Weights of a small image classifier: 5.69M parameters.
Rows from block 12 of a small image classifier, named by matrix and row number. Rows with one number belong to one neuron. Each number is 128 + 24 x the weight over its row's rms, rounded and kept within 0 to 255. All counts start at 0. Numbers have three digits each.
After each neuron's rows are labels from the 100 images, of 14976, where the neuron reaches its highest value: "top examples" is what is common among them; "peak at" is the part of the image that holds the peak. Only what is clearly more common there than usual is listed. The data: capsule endoscopy frames (Kvasir-Capsule). In brackets: how many of the 100.
# fc1: MLP up (model.blocks.12.mlp.fc1.weight, 1536x256), inputs 224-255
# fc2: MLP down (model.blocks.12.mlp.fc2.weight, 256x1536, transposed), outputs 224-255

fc1.230:130098148161091094121134124129103095109135127137113105103171126140135128161151161152106091106154
fc2.230:123122141107130170146145099129105110120120125141085129134131114153093127140146141118098145164111
top examples: finding: reduced mucosal view (53)
peak at: top centre (59)

fc1.286:122129122128139103107112143159127094122084118121133103075116087136131084111101077115152132130120
fc2.286:156162108121145114142130132110094121182101116136104101134107134146165122076165129181113134115136
top examples: finding: ileocecal valve (25)
peak at: centre (73)

fc1.660:161091166154121067119126121141106109124123179127133168137174112091131138168165145144137146104175
fc2.660:139157125100140163111143115114157092148059139138110116093146144113143133097116145146120143115139
top examples: finding: angiectasia (28); finding: reduced mucosal view (27)
peak at: middle left (41)

fc1.35:111147122100119150116120132152122132079127112165087126091111146140143178128136095168154152105139
fc2.35:135121126147151146145122110123164125161119116112137123164095139086159092082110136150109077115105
top examples: finding: ulcer (31)
peak at: bottom centre (44)

fc1.371:153109120209118133119179126141115112134163140152134156138110138115104120153145101152090111085144
fc2.371:137151131111142200133125099135126098089168113126112141124127146150124133172124140131115118140102
top examples: finding: ileocecal valve (32)
peak at: bottom left (42)

fc1.514:126100121121116131079107134124108131122093111134114161147117117122130168132097092107144148160128
fc2.514:109121166151119106099118141107122103135135122114120090125128142097103140131112138150079136135189
top examples: finding: reduced mucosal view (38)
peak at: bottom centre (62)

fc1.755:127112145126119110174107130151129138114100135091116129084190113152116157122117130127123107125152
fc2.755:129167115156122125168118135127093100138124114159190139103130096137113125110173158156104114150123
top examples: finding: angiectasia (28)
peak at: centre (66)

fc1.219:138175114136102081109159143131121112144150151124144138110111117156145102121138080117109083138158
fc2.219:149135140086168170128138120151145204108146109117108089140127107115083112146127087143134106100087
top examples: finding: pylorus (50)
peak at: bottom centre (35)

fc1.673:134130143147094123149142137149148147116132134126074147120144129145115138131108121135142133123132
fc2.673:146151065104092120144125104145091140124096154124085100106142131126101126085137125088093129150147
top examples: finding: foreign body (41)
peak at: middle right (52)

fc1.310:089096155125119108108091137137174127151076097130097123151088115119110117135101137161112147074151
fc2.310:133143110137165120144120126118117123135134054147150086147134126127171140112142098107156149154095
top examples: finding: pylorus (28)
peak at: bottom left (25)

fc1.270:173179189131096101105133132156136139126099137160113100130162093094179091142128143146138123118171
fc2.270:154110111090147124116109084137104147107165127147141168118170125140145152130121152168103095095146
top examples: finding: ileocecal valve (35)
peak at: middle left (36)

fc1.194:137104145145119146131134119137161131121137118122112136082127110143094115150086140123173140111169
fc2.194:100103105148110124131141129089115104093144147112171142137113124148142151124156174119107162105132
top examples: finding: ileocecal valve (41); finding: foreign body (31)
peak at: top left (35); top right (33)

fc1.466:158182139157094140155122140113147129147104101125141156070137131160082149157113105110106151087087
fc2.466:134136075140111110140140143121095113146146161135160113162111120122182108128104147093121110133127
top examples: finding: ileocecal valve (36)
peak at: middle right (53)

fc1.408:148117145133138137141145128148150144144114131133133163135140124111113137104106160143144136105103
fc2.408:160146118135096140114170164125105160157134165120135131136102181135119150117136098130131174108157
top examples: finding: foreign body (37); finding: pylorus (25)
peak at: top right (30)

fc1.190:175149119146119140097133128106148129116080106122115167092113131152120112120114110147162128157126
fc2.190:150097111084151108176192114134114157121158169129103112111165122118150119143138113148103090106134
top examples: finding: ileocecal valve (47)
peak at: top right (80)

fc1.625:086107161134109135107096142123131096133107087160114101124104134076158146115083132143136138130147
fc2.625:162117108173089108132138179115114103152131104131147165110156155111128126116111149101107110127121
top examples: finding: reduced mucosal view (59)
peak at: bottom left (86)

fc1.130:130131133190169115131154156131074124115144139124121124118143144157150094117126155151114096131151
fc2.130:099143131134123142124146145132127143095127132140137136131116155130117143115151114182140095116135
top examples: finding: pylorus (28)
peak at: top centre (43)

fc1.34:116141108170123128114101130115150144170149124098071114094113132057169145161135088086108150110125
fc2.34:102156103167114110188135128126128157105132141097127141117148135120151163097143131111140159114157
top examples: finding: ileocecal valve (31)
peak at: middle right (32)

fc1.535:110126121125122149127114162165154167113113122129110122128125101111145180134126159110149095122123
fc2.535:137115106151100117164110113081135100094113125113134087127100180126110086121109124114104169109134
top examples: finding: ulcer (29)
peak at: top centre (30)

fc1.667:138110127178071142134108117152141147136123087119095137087139146102121148115167146176132154065147
fc2.667:146135106163133168149125105139106117142154165119145104125122159138128122133111132114091146139132
top examples: finding: angiectasia (63)
peak at: top left (75)

fc1.481:090135200141084127106123152105145102152107104122116147115132127149148100119130101156107113137125
fc2.481:099127138113122113120115093139081096150166090095131149131092142117157157132096115109149182111126
top examples: finding: lymphangiectasia (27)
peak at: top left (48); middle right (31)

fc1.208:144107153128128153147145136161177147106124141128091151133129125108154163128145094098119172166181
fc2.208:167092175152129103099140084118117138119104159204148143117128119165107117122133126082133102114173
top examples: finding: foreign body (29)
peak at: bottom centre (69)

fc1.576:155086112139070098140115158141143087102130127139132138160132134111126103136128093133162173115139
fc2.576:154139119158120101127117148101103135136131120097120157107123143140150116095080145140109169169124
top examples: finding: ulcer (34); finding: reduced mucosal view (28)
peak at: bottom left (43); top left (31)

fc1.750:151128144102135087101115096094099140106140188142082120152122100110118096119119137129135093160106
fc2.750:127139118136141116124131127074150124125118154155131158094106143148146146137155151136126136141145
top examples: finding: pylorus (35)
peak at: middle left (44)

fc1.523:134149165121134174112143125129167117076136140139137174120155127088148147124116137104120114121134
fc2.523:137139148150133131107087110131126109132104144127161157150127137138114149112095157156092164126132
top examples: finding: ulcer (46)
peak at: bottom left (55)

fc1.187:131175128112124127086132102141125146119102126099157155146134135124146133146118147122166128111135
fc2.187:108081127111170106120134114123133098122157130110132122135099131163196190103150132135093137132114
top examples: finding: pylorus (52)
peak at: middle left (47)

fc1.644:142111112172090114131133132150132147101131167128115094122095083081117119140144131159118140160084
fc2.644:111134146158133103154112121138136117149115124153099122094136124083110135154131141113112133146101
top examples: finding: ileocecal valve (28)
peak at: middle left (34)

fc1.538:149092108144098090090132160152167152123098153129050116098116157114166131128122093147114121105153
fc2.538:107176135153146157140150109169090156096146133155123129100134113100179126138152164148136118131121
top examples: finding: ileocecal valve (41)
peak at: centre (53)

fc1.663:135129140154093121113141152162152133150126139158075140108158128130133176122105149136152141125134
fc2.663:169123129152148120156099113130109150138121169138168128113100127085123101073169182107087160104164
top examples: finding: ulcer (28)
peak at: bottom left (82)

fc1.602:133114138115125169127105130127169090129127124111100129102108101099117123138109084096126198097166
fc2.602:142110092103115119119114118114111117121101142107142141121130141128114115117095132161115150131168
top examples: finding: reduced mucosal view (37)
peak at: top centre (55)

fc1.401:158156110105139108142113122118123105145135142134137154123120145141122128153132168156118146099101
fc2.401:150118130100146144097140133133102112132094140164072102177130164142130142129139107124138083126095
top examples: finding: pylorus (53)
peak at: top left (29)

fc1.622:110160125154109146109142091148122122108157129139165103136112120145150169124135118132135135141124
fc2.622:143108154136130114063111156135181162075137173130106119168123154136141110159143087132166111144156
top examples: finding: ulcer (31); finding: reduced mucosal view (25)
peak at: bottom right (41); bottom left (32)

fc1.160:134141115178184134108094126078186126129086109158096116156120087102126141137131105164127127105133
fc2.160:135119143081121107104121131117129154126188096162151135107117138149102132116122075136100112134115
top examples: finding: pylorus (31)
peak at: top centre (55)

fc1.213:109135157149146140114126142154154100078147116180108132151179120098107160109139149144154135157119
fc2.213:158123150115110138099071126140128057119096109118164155116136092132135114113141142168091110111091
top examples: finding: ulcer (42)
peak at: bottom centre (49)

fc1.334:105127164180088128136130139164149106111152112131128147111112099138114167160084162128111097114144
fc2.334:115146144167114125131123128089100101131139116131131136174130144114141145108149157113100168161118
top examples: finding: ulcer (26)
peak at: bottom right (29)

fc1.522:197155134111124147083173157146106154129110132110115096116154127117116087136102139140145133130152
fc2.522:102099117114112110180145125132090156107142136113117109137145109165146142166108124116086118142137
top examples: finding: ileocecal valve (41)
peak at: top centre (37)

fc1.249:195116113157145145113143148175109170110150155111113144101125137145116133150114114156113138130160
fc2.249:125154131172103083152164153142088192112122161141066150146141091128138134113134156116146092162125
top examples: finding: ulcer (28)
peak at: middle right (36); bottom right (31)

fc1.95:163122154166136121115135148158120123146119095157135123145138133099146135108124099169163137125120
fc2.95:119121151158082124138097104094140112089120131142114142118134126148134112111146157113079130156139
top examples: finding: reduced mucosal view (62)
peak at: top left (26)

fc1.113:127126090147130116105157165122209086084087095124124109106148080101162137165148093119121097129148
fc2.113:140157154104125146135115094139148122146125135101181122095135104109154124146115123100141121158125
top examples: finding: reduced mucosal view (28)
peak at: bottom left (32)

fc1.536:131134137102102088133167129152127119138124161179161148124117118129153153135138181159113150151156
fc2.536:128116144155107099085119113116106086114127124162101145101143122127173116159103114101137163106134
top examples: finding: ulcer (32)
peak at: bottom left (39)

fc1.699:113122139167109125090122123130162110110124136138117166138178090131152148171107130153083129177077
fc2.699:169172113117126128126135109177118151133100145115119126101104128118100153119120101131153155108106
top examples: finding: pylorus (32)
peak at: middle right (41)

fc1.405:118130148105123148095147092135116191130145113148115112117112129117115136137138117074167140128139
fc2.405:161100133119147133142125151083129132147129141152095158138108135142141124137173152115140122130158
top examples: finding: pylorus (45)
peak at: middle right (47)