Rows from block 3 of a small image classifier, named by matrix and row number. Rows with one number belong to one channel. Each number is 128 + 24 x the weight over its row's rms, rounded and kept within 0 to 255. All counts start at 0. Numbers have three digits each.
After each channel's rows are labels from the 100 images, of 14976, where the channel reaches its highest value: "strongest on" is what is common among them. Only what is clearly more common there than usual is listed. The data: capsule endoscopy frames (Kvasir-Capsule).
# convs0: expand pointwise conv (model.blocks.3.convs.0.weight, 256x64x1x1), inputs 0-63
# convs1: depthwise 3x3 conv (model.blocks.3.convs.1.weight, 256x1x3x3, trained with AdamW), a 3x3 kernel
# convs2: project pointwise conv (model.blocks.3.convs.2.weight, 64x256x1x1, transposed), outputs 0-63

convs0.36:144130133118077128131133166130112134140164130115098093070102122132103135090141149099091126107138097133104136156095132142178141146112148101113112133079123145113116077105140100119138078128146126
convs1.36:117134087099114134088140151
convs2.36:080106128133120121110127150141142131099158136111134150137127112151122161145134130110146102117160132097136166161124138147129104147139123091135161072141144090125121072135125189116111079161170118
strongest on: finding: blood fresh

convs0.75:157118109158143115109124101165143148123180128139116115153061128119129085163139156117114144086152135108126132125155127106099140095135148137090118123152107138190114126114113113151108098118104172
convs1.75:106109105115101108114094093
convs2.75:122116172140115128111093108155145094105145129151132110121125152101109115100129135160099113130147119141165113097096132163145096094079079155149100135163136143166163137168085130137131160127112131
strongest on: finding: ileocecal valve

convs0.234:149109114098134146075122140144142168141138143134181166121093140168115159150130147105108124140132092151097137135111153135132148157140128111104095154157182126101123146132128081093119130167154113
convs1.234:103097110137164132150163140
convs2.234:146152139113172142119101127087156124097162097146073139103138132096134094098145171128135143089155167143119123134151146119142152153150148152105118110158114140098138158142100156112154097094148131
strongest on: finding: ileocecal valve; finding: foreign body

convs0.213:128120189141154175111121175089145154093150121118115112150146124174115123144123160105138100107085118146163153185128159110144141127101148124159138145134124154131169131101136119151147113116112129
convs1.213:109151148124181144105141141
convs2.213:177118102117134126105145124137122075131152183151151160110140157172121145108136103138129160145139122117112127136159104183084116179139078139125156129145096111122120153141116113152153120132122112
strongest on: finding: blood fresh

convs0.247:118152108072136127137143141118133126120118176127159094101118107102134111129092118108112126091108140133137120150155125121098153104085142075154091112149137110151129090086121092133112078123149163
convs1.247:103115168112121143101167132
convs2.247:104141097138148180108149122091149126126122107130106129155106148099157132140077132135108171095111086130137143132115156156118150085102115097152119155098109093117132139096116142069112108155139130
strongest on: finding: ileocecal valve

convs0.250:144117106104147120128158108140153160166101137114143081122164119113119139167120121121110149127139102119112113118110072096062142144121125112091117181146125106126118081116154173140108125132115109
convs1.250:075123113089124110119136140
convs2.250:112133156132116069093093130125138138115103143097132133138108062127108175151121143125113121110129084135119124124106147152095120146162086150139081160122168126166150145104156132135123134100116146
strongest on: finding: ileocecal valve

convs0.140:140138142136150106123162121132149100111121118146161093143169154115125075193080072151147136106135088136102153123141101146128102153143130127100109123156098172099117127136140111115115139120107113
convs1.140:159143119172143119156144103
convs2.140:095128152093157108161179113135119132118154117083130115143113112085153129119121152126128160158119096133136147134101108142146170131129099097117115117151066129112130093124133128088099147137189116
strongest on: finding: pylorus; finding: foreign body

convs0.152:132100134160149122136094124108156120135103128111119075122172136117123131146123114100095105084166120206158121116114125147093114138117142164150118137173115134083157152105120120121155141106121122
convs1.152:124132119157140128140178166
convs2.152:137184138107131103112124126124080144115132111128120144116146103104148073132130152136155127119126119139158141159128118167161076146143115145134125131130140141114094086110080093169185157126141133
strongest on: finding: foreign body

convs0.19:145138149173138105107148110120104103121109085126179139155100130080097143112125091130143105104136115135163133157143100152131137166118149103170144125166136167166099162135128118109161101118120114
convs1.19:121079122084108119121121114
convs2.19:127124130155124106158103111136142151144142098116158120150115150100144085109133121134192099128164101150158157176158129089083096149107119135110138163114124106126081144159113132135155143118142099
strongest on: finding: ileocecal valve

convs0.169:122132132116159124139136170141183150129134156140130096097130091127142085105126147126101182111090105144118130135165140130101139124137161067126096113138143134127147128071106123110152087108106136
convs1.169:149135090173108105133118112
convs2.169:160121118090139124112117110137143112101126136138135106136199127166122099158083134138125167113136108166160110169150151141093112094091124094130112138135119131138169156122094144083119128098111116
strongest on: finding: angiectasia; finding: blood fresh

convs0.184:071110117148107105124104160148126135158117177166102123093139149134104109143102139081124109148119110119150117128103097133121119154110150110116090089102099149133114129145102128082128081136090153
convs1.184:157146177140157149113125133
convs2.184:158169151149145111095176133129090147161118108119159126141135113161099081166153095139079132114093114150141126136159149155176112119110111106124139151115096148100113111107152139123098141134118108
strongest on: finding: blood fresh; finding: ileocecal valve

convs0.73:136124175081095093097154148161166135135171153133109082092111134152114164133118105132109101102133134140109146088142142077103146158107119122130127165122098115080144111149114132128125134138119138
convs1.73:118121139102155159139177132
convs2.73:082129125121159136144109128089153117141162153147149153118159089141088129154119109145130154136119114160118156120126138126144160151154155110155125133104171130143106128106110177156127128102099052
strongest on: finding: foreign body

convs0.146:161121131096104125125144110135134160166143140133118117118189148091134140128100141129126180135093102121181143111103086134127109171137162131084109142150126136137142115093138099110103082125152105
convs1.146:119103112142166125164162137
convs2.146:114173108123115105132088124118101089159134111092132093146122128136147133106162151132136118174122085137106093150145160150102164134144155092158099134114154094102127136149098120137170152090124114
strongest on: finding: blood fresh; finding: ileocecal valve

convs0.220:162143136151115131109164127129146123096116142137128171171087124084132143187137142151149151126103120125084093162100112126168125091123125137114127109134172131113121116119110112086144151135139076
convs1.220:118138144072124121138091135
convs2.220:107139132164097130127104122135137128095103148136090092133161151153142110171106136141122082151134143167139084129134154119125119118121125178156154176146137091103125104151136146129115163103147074
strongest on: finding: pylorus

convs0.59:131184144141127104132102132115145148101098109146114128146117093115182123117107174140118141112102125138173131090153144119149097127067096124082117164126131094109132161121143174137116118139143140
convs1.59:117119086152172120111145136
convs2.59:133098141105119156180119163171107148136160107119121107124131170131100173125153129118118173090118122100090118146100113156094160108181131110136143117130105108139129111106139126108131176096136118
strongest on: finding: blood fresh

convs0.171:148124124112117113084120077083122142111141097129116114155139096142089113154118144158121104137102157118141147143107152159130096089127148105119155151115143161145121141141123082097143070171119157
convs1.171:153135083118095104117105121
convs2.171:153103098116141150128118060102146103148133095125122148109151168127149157145114109159117138151116112151113092094123124147165119149125109144111134079074131132130143072095116145114148109135134164
strongest on: finding: blood fresh; finding: ileocecal valve

convs0.27:088127128129173138142118135131113166105102118123088091109148114141120165136131159100114114094128152093131148123120107155100146114115165141149095128165121093152084102127178095143108102101126090
convs1.27:104106122122118105096091095
convs2.27:118086146084071148097135100164096090143133171115125139120156125108159143123144092119131151140130130200125093110134130152178101113115101125116140140108128121132128126136137121124158172131116149
strongest on: finding: ileocecal valve

convs0.243:150102100175107116171146132116143079084103098159141137099105125125108150174098139130126151137131104119124101118133151127059119169099148101108121148130123135134129114093150128141134128173101138
convs1.243:104111103121135132135142186
convs2.243:140158127112083069122134140127109137105122125133169115077125126137112130148134149139173157116139152141117118114157148069141140090162125137111144106119168113119073127143164116135093099108142102
strongest on: finding: foreign body

convs0.187:163140093090157140096142147091106111139108128122140152121132113109133128139131162154123171157120165164138140104121115126117106150159136106096131157123061082144140157179139162139125143147125105
convs1.187:168160171142125138137111130
convs2.187:140102165115132166137097182133111124116115152080120136170155113118134095141182106151159110112144114139130187173095163150131139120131117111103143151137138111145156171137116123130119098139125140
strongest on: finding: ileocecal valve

convs0.216:150113157110107162157152151129148149146157146127131129138092119119148142172109126140130157140139115115126124196150137152147130129118184090145100102110101141163109092076125142128114081109101123
convs1.216:118102134153119098152163096
convs2.216:118079107107088156150120092089128140113147134109153133123112096162085157136131098124116149096142117163128131133124093194107127125149092127156161074107142140122120119117130108112171131118126151
strongest on: finding: blood fresh; finding: ileocecal valve

convs0.245:085123111144133145111094143109139152095145117125123105177061155149131125161138147108113110096157175138127115121121107117076129150085114128160144105118169113120122119102107171129139157129125150
convs1.245:115129153142145133142189132
convs2.245:123109141151113120139144157110104095116103090116112172140138146123094087117147145075099162129101132170166084140169122141131097144143087131109106160156106108141175117104134126118124150138120141
strongest on: finding: pylorus; finding: foreign body

convs0.1:140145141131175148127131146130146135174148146144140147155146119103103134092105161130129118181116156164116176126154107111171156094136117089123181140118115112142161147152148156133109100100119148
convs1.1:119107110134102096147104087
convs2.1:106103123118141131147119089106105125103131134121145140158122162149136155111146187164079077170136197138159114140160128105116139163127105109116135116124121084127148156118133122125096108131121111
strongest on: finding: blood fresh

convs0.123:126124138179136118107142106121096125070130076077113150132161119137163112144121108131095128105159102105131113144126135134149157178156127125090117112143155108083146110136179130119130125092132116
convs1.123:097092097126116141154143156
convs2.123:159136116135136157110185152088120110112139146120085094097115173093107111113124106112147115165140170125101123150119146101068145107137138140113123161136124138096109101161149095125128111117147156
strongest on: finding: pylorus

convs0.120:101119119123114143136132081063146142115148158161169137095091129128116138150095121133142100151126143103135134109151080135151112104148175171130128106146154082120159144093143099115142122118144142
convs1.120:174158134155154132114105125
convs2.120:155129178144139081123107133126138161152090148106121108084129123099095100107075133137161118149117137152154121104119128109082141112142193139090139110162118105141098135125134140145116105132108147
strongest on: finding: ileocecal valve

convs0.82:108146123113102133138139114087120087130158085156143135086123157129120124096086114146136107112096119135119139128128135095140155105094170140045137144115126110128141125186097155135134141126105126
convs1.82:117095111105086097143124117
convs2.82:086155114104098123128125117153114093117125133131123159127154149097144107092149109141120141146104066114120146119108176094097144098095136125108103186110137101127150155088106121145081125138118141
strongest on: finding: ileocecal valve

convs0.208:129123156151148129113134127169144144104113177120136144144123122100116113135125136084131082129174095156121133137137169112153137100106149119153086124103081126143117111147142144168133162087069143
convs1.208:091140158135160149132113096
convs2.208:135132121126162137135177113111116180167116121178161126134152128136074122162137101126142117135065133108144126163157094132097101125092117113133128177098121127092102122146118145138119100125145141
strongest on: finding: blood fresh

convs0.189:131116142132128158167145132096159108146118112195109108107148111121107114124128144125116106092155080146092139136086139150091125112114145106109125143114135160136140152138110067137115155090175142
convs1.189:152167151152145139152150149
convs2.189:115095135106142143123132100103157156094144110108119122123179131131107123143073159124122175129133181138116184141169105090125125134107077145113132139148128162116131147107141127154089109120149123
strongest on: finding: foreign body

convs0.192:100127110104120110128155130094133135130169139108131087117083094153168149159136151155142114114134162158103151171124155160129137140142092126117149112173120110133131108101143150131169098140125188
convs1.192:134154129153163147147127171
convs2.192:148135110123132161134103101146132153112102141150116153124165153135103083145099131055131147135150082136108129135146123140106133157126167130140105097136178152100144162123086156099121106126121097
strongest on: finding: pylorus

convs0.173:133121116121114141181156178144142146134140132133132127108135158091085139140146124142149129156109154135105107150143133158127118131171165104166131076146153143104065151132130129182153118134140100
convs1.173:126147128139189141108129149
convs2.173:112104131118122125133124112164105114077115152141146117087125127154129153131111106120078133120086119177132124085150114120146139128066122147121101112137093120109120127168123166080138141112170093
strongest on: finding: pylorus

convs0.193:096128124136126108174117134140118164128155111153111113105131156114085100151097132105127151109167174164149136165120097135127176146105123147131128173119146145102132185115139138144156162154142103
convs1.193:146165175141125133117101113
convs2.193:155140149172127113119172187127137161143176175114133137137118132112161128108173145142129111088133109139087120165114155110134073138143134108090143134103136143135142104106130109158124149145100130
strongest on: finding: foreign body

convs0.139:105134148152141118149121141116128148108134131094126101188115142159161165160092156128119115105153141134150140140115119096085153082132138123111108158154175079121155104130127130177130152106105144
convs1.139:147127116170130119173157123
convs2.139:081158097119112111129138116109128160077131117102126146137145123110090109161131157057162116156146103124138090116137142134136115139113135114110121163178110133123141134142099149142177162141157105
strongest on: finding: pylorus; finding: foreign body

convs0.53:113145143128111149118109166141129160163146150111141119094081118153122156133148119150123110161110190166093088151094150174106095123119131132130153113129128136136168082117133149098122129129128168
convs1.53:127148128146106139108091082
convs2.53:103117077121147148175141118127077084171128122153126115117120131140129118121124125098090104142135193123149146126150112099125142120138108160087089106162120098083134136086112102137134142123139117
strongest on: finding: ileocecal valve

convs0.18:144144187131107144071143151098130149139102153144083127130127144124124157133162136152139132115142133141159114175140173136105121128121158125145124104138136157100187127083119143106118119164120167
convs1.18:090094112142105132105108102
convs2.18:105166109140113129116126126112144133133134095099116130087137147134145135094134179142144098185146128137148157161147101083150146168142126134105145164102145175099115101091121134130090144128131168
strongest on: finding: ileocecal valve

convs0.191:136091139117148129129147114136113167157109088136118139150142112117146165123158191127123152125117135112122125144138136162115140078122144144062117151139105111139114125079165161083156139089135115
convs1.191:127143140117135172121123179
convs2.191:158110100136133170131140087146149155148126091133188125159146159129085139155153095117137095117136118123138152129144167129133141135097078103112116143114087081124124112124155152143098161133104141
strongest on: finding: blood fresh

convs0.181:084125136151160148157119115139158135135147117154148119159103165120113142171131118154137150108127136173062159084113133097101152164136091124108188118144109149116138103104115133120116134131111135
convs1.181:143140141116162148150175146
convs2.181:087118167113120120142152133132090128119140128142167165083166117089141149127109108127142149111091122146109112125144151118155113123124105133067084171128168100093145115163121135093123096131115120
strongest on: finding: pylorus; finding: foreign body

convs0.242:132134124150156173125100140143145114143146094131118138116059118100109109079181126144121114139131144185084099144102168158129141152121143130149098137122132146137109144121121116161085152156125128
convs1.242:097129131155166139125120085
convs2.242:162147165139122086148148096125102155165117132177144134164148160143085141134131146151076126106123155149157132141165123127102119128139070140150130167140141092118091138121144124135103133141109159
strongest on: finding: blood fresh

convs0.244:100135141111128122136138146106180078141124116178132103160117109131165174105131138115118112140155132146137105123060109128142097095118094138157114098132146137160128146124095129096157094138157145
convs1.244:172158144158160127121122133
convs2.244:190156164126135154114148156094112115122125127110124108157165152172087138146129092151117144150130130149085156118127097133137083150128130105127149105114071117141142148129107178123132137140135095
strongest on: finding: lymphangiectasia

convs0.135:141120130122129133134087139133138151110172137083162109132123159132108172149182159109097147079145121151126137140106100139130139094092103094146112103116135121105081119076159117123135114127126092
convs1.135:114099132121085100150133098
convs2.135:099119156110110097145136132136119127118116162108074137154127143139113125119166094139136121111175104142143122162195133110129139122120130089138130121094080160132107126093093130135155147117084172
strongest on: finding: blood fresh

convs0.249:134105126093099121131117140123101149095093140130167117067125127148126098095134149147150111123144105125137123132100162153099159104132092097154109138154096096156086105088161107129119082132113143
convs1.249:170129101158087129118130135
convs2.249:147086139101145183141176125130086121125146115112145101094151096132107142114109140154110144127108118152179138158137175145109153091134122132139095135135109117152108105101140108130145075137085139
strongest on: finding: ileocecal valve; finding: blood fresh

convs0.10:151183140150072130148156149160096140144133147109124120135160158116127107165083117153088126164154111133094092097128111166108172163167149109108133144120120136117125146114147137128140127103132112
convs1.10:134127122161179158147130114
convs2.10:147141143105127121110129102143101126119145130062103144076144096136149101102162114132120142170094140141152117145161090160123134077103115138128093151138099115164097138146124120131121126145128184
strongest on: finding: pylorus

convs0.145:119179091144112096124115104100135126106112169126148141103142121124141134159152165101113099149094123084145136161117109113096144097145160126088121126082173158121167116126125155090130152114145135
convs1.145:146153124152116112179152125
convs2.145:123101092128167174117168095149158140102110124114090167106090148146093163123177148113148119168096096141138142129113099108134172137134106152104133113152163146137118121114107125104129129120126158
strongest on: finding: ulcer

convs0.86:131138181083159135114163108100102100116163134100100144162114109169158143140094150126134097152108126140127125141148163133107118083125149089153118094121128147123122143101172144102120097136169133
convs1.86:172148126124113111089109109
convs2.86:086146094154103161135117140118112116125173167094146126150119136162159154116095151144126159102113109141121147153122112139144101117155177130087102138088088143138145091138145094112124111098159129
strongest on: finding: blood fresh

convs0.78:097098105169172112152132141158136144092122133146104145129149152120171097167106116165115142096111133137145144127098095105150118081127147149099120173116164107139139137140139105083158142115150148
convs1.78:115104109130141138168175134
convs2.78:162109131163110113100139166085090116139131127176133132136092094139142172154120097113137125097126104094147125120102101130081123134143094128117141142146131091102110162101108177158136135106123158
strongest on: finding: foreign body

convs0.115:125117180145138145125134110158137128147136114102095125082163153108104145088132079159189128121166088141091109142145152134121124140147125151131148099098143161135125140151115179140110148138154123
convs1.115:159165148154129108137129092
convs2.115:137124126118120180105139114145155129151111085120137127108096119122161106185161115096158136117171103075074129120123144137131125085117169126141127135112116075123156123122113142111098124097142133
strongest on: finding: pylorus

convs0.100:090167134150128121148175099161156109113173150122151167111163150160154058111130108140151120135123122134149150120122143126110124141086149153120112111123091118143141176114137116137164115156153125
convs1.100:138141151147167164155149135
convs2.100:094130083137141105118118125099111144093101110110137100105154153120118132100135182081178119164149150138171130107121177154106088116136126092131128120139138140114120123121152130119093169095122104
strongest on: finding: ileocecal valve

convs0.5:159155167152125147092122127101113158136146086146132094092136126099108155136112152154172159124116115137125162129136165127158118098118153094078102106161133155131126134153168119123150086144108104
convs1.5:080111108135141105154127101
convs2.5:108134068109103118125158154126125147109137140134131139152109091181111120143100100145120146133116107123134124139194146127087169123091080108156143100123113119132102154090143117099146106096146123
strongest on: finding: blood fresh

convs0.142:124137110096160137105120104124115200140092127149133136114138151182113082125112148141162164174151166140103142123144114101117107141096113136135114141103095155156115137093134140079135121114119133
convs1.142:153184148155146131126127126
convs2.142:184126134115132104128079108103090117064133165119143142119108121125135125156154143147129102111097176146119130145127096144164118126140126145146090168183119129129078124154156111115117130137137130
strongest on: finding: pylorus

convs0.62:121124099112134128159146087126070075115141122119175124108116138156105145134093110173129137105102111149129138154101109157133132171129116095159130112147116100150116111149157115099109149156178106
convs1.62:069123154103122136126114135
convs2.62:104125141121164109112147096119084141120134163093132109116142151106106131130115143132107134124125100136092132097093115109183178152162142116150167126130110109146105093140097088123188145147138106
strongest on: finding: ileocecal valve

convs0.83:125141106165135177108137117130176127149129118174132120086132119123156166168174117098083139168155107085157129137140146157134113145158136112151174128131141123102140147153097130149130154143128146
convs1.83:154159128177152140141118116
convs2.83:127151159128130133099144097155108132107146116146118087121107145114157176130099129160141166118112151136089142175161134123123118137157131184135155171108113147119166122142151130094135087082107112
strongest on: finding: pylorus

convs0.107:113105137109155119099128136115150116150142107144130164115085179141117092150134117166123168088128175123121150099157093143136146173092089151140133113116173092133124147116138125113091128096129143
convs1.107:154178137114149121108105110
convs2.107:135148170121125155139104140162091093133165141141144134141122086149145138134157176073148157152148138139166100115118156084156148127107155130108117110158136126158119152143096144163135138159141098
strongest on: finding: foreign body

convs0.199:101099120115160108099138074130155108132106122141146149125152123149151151075114143160122085105152108128132140100153154124098140141158116115144138109150144173156082081130159154133137093121096139
convs1.199:145133136152133158144164170
convs2.199:094095142096086110112183098127114186117130138111160123134136101132126153132133118103106108130151132141140107140122102095136127162105115140165150129139100192143092105140155139167144098103112130
strongest on: finding: pylorus

convs0.194:125134146169150149149143143132130120178099100139097146144128135146119111091106132172138085154127125119147151148114137099112120124123082192162115105125102155145135097123153101137081123157170123
convs1.194:153124120111106120072107122
convs2.194:094124107145142150101114097127085124134142134119100161112154119134144070129119142103165096098123150141121164102135139132121168082138134120099149119173095169130088157117131086152136136100152131
strongest on: finding: reduced mucosal view

convs0.118:142117172153154113098088133149105119153117122147170149116123103107130095129113113129110142158176098137163107163128196129082135123061139111119151151128142150119148146114127128146116130144103138
convs1.118:081097113139119117127152157
convs2.118:153132110131079130161132143114165131174094114097168162074138147104142126149101138159148154141140111152132137110134130149190154137160150117134150091111145134146129151162139096144116113153158136
strongest on: finding: blood fresh

convs0.183:139144163124133158137170116105132138130126114120172131138104104105147153171144144124124143164126163162147115141127136129170115105154123086114153083165158144090094064131129151143127151140120161
convs1.183:140184152145146148128140141
convs2.183:148152166103126068106109095127083107102109087151138089113151138125147131101102109137112128138153112130167108131082126130096159122130116122147094118134109139160096085126142137069124115127125146
strongest on: finding: pylorus

convs0.46:107110117108099126081145135109130148114086131123094140132146133136093122098177151120112100143109137124149164139100152130093120156181174106120163121102137104115152127105121083094127143164156155
convs1.46:145166121137176135133156139
convs2.46:153133138168093114106091069128113127149137136118098118097116117133108162125149157153126108166111107153133126167144147098138128149130120156095161167122156167117145097108097167137102135087155126
strongest on: finding: ulcer

convs0.166:102165144108144080118123136075109107153131142137147141149118161154112089149133175122129184121141148103146119148168165137130130112159151146103176148107154145144106131145120117123135162090150141
convs1.166:179161160138138142126127121
convs2.166:111179166142123152156157139132117135117146126142133145085099158111100142146113190140126154116135130130099133156138115125151194138132162136104097102115097116134106094152154086149148122132132094
strongest on: finding: pylorus

convs0.174:131153139142091143116163085158071144164133141121076131123148099136134103100107084129104134140127183134124156138142152096093130156139117087162122102110132140137157121128110137149148109114106093
convs1.174:111113127155138139175165140
convs2.174:152123139118116140166184090125111118113098131153120100112146084079102161117138148137142139116121109120138121134115148173147134136112131111093150136073160113092124102172142124088141136109091159
strongest on: finding: blood fresh

convs0.163:117153147156136139092115145105113105135127079159116109109110104139139137112071081171156093152149094101105153150144141159129134149109134154098138147134159122084122171138129138086130111156136129
convs1.163:110101133145151143126182139
convs2.163:125190118124087129163107131138079135133134120119148145108124094158117107140118160113123140126128166136074159100139124162123121152155162084168134148142125107103154154131151140140101092087113118
strongest on: finding: pylorus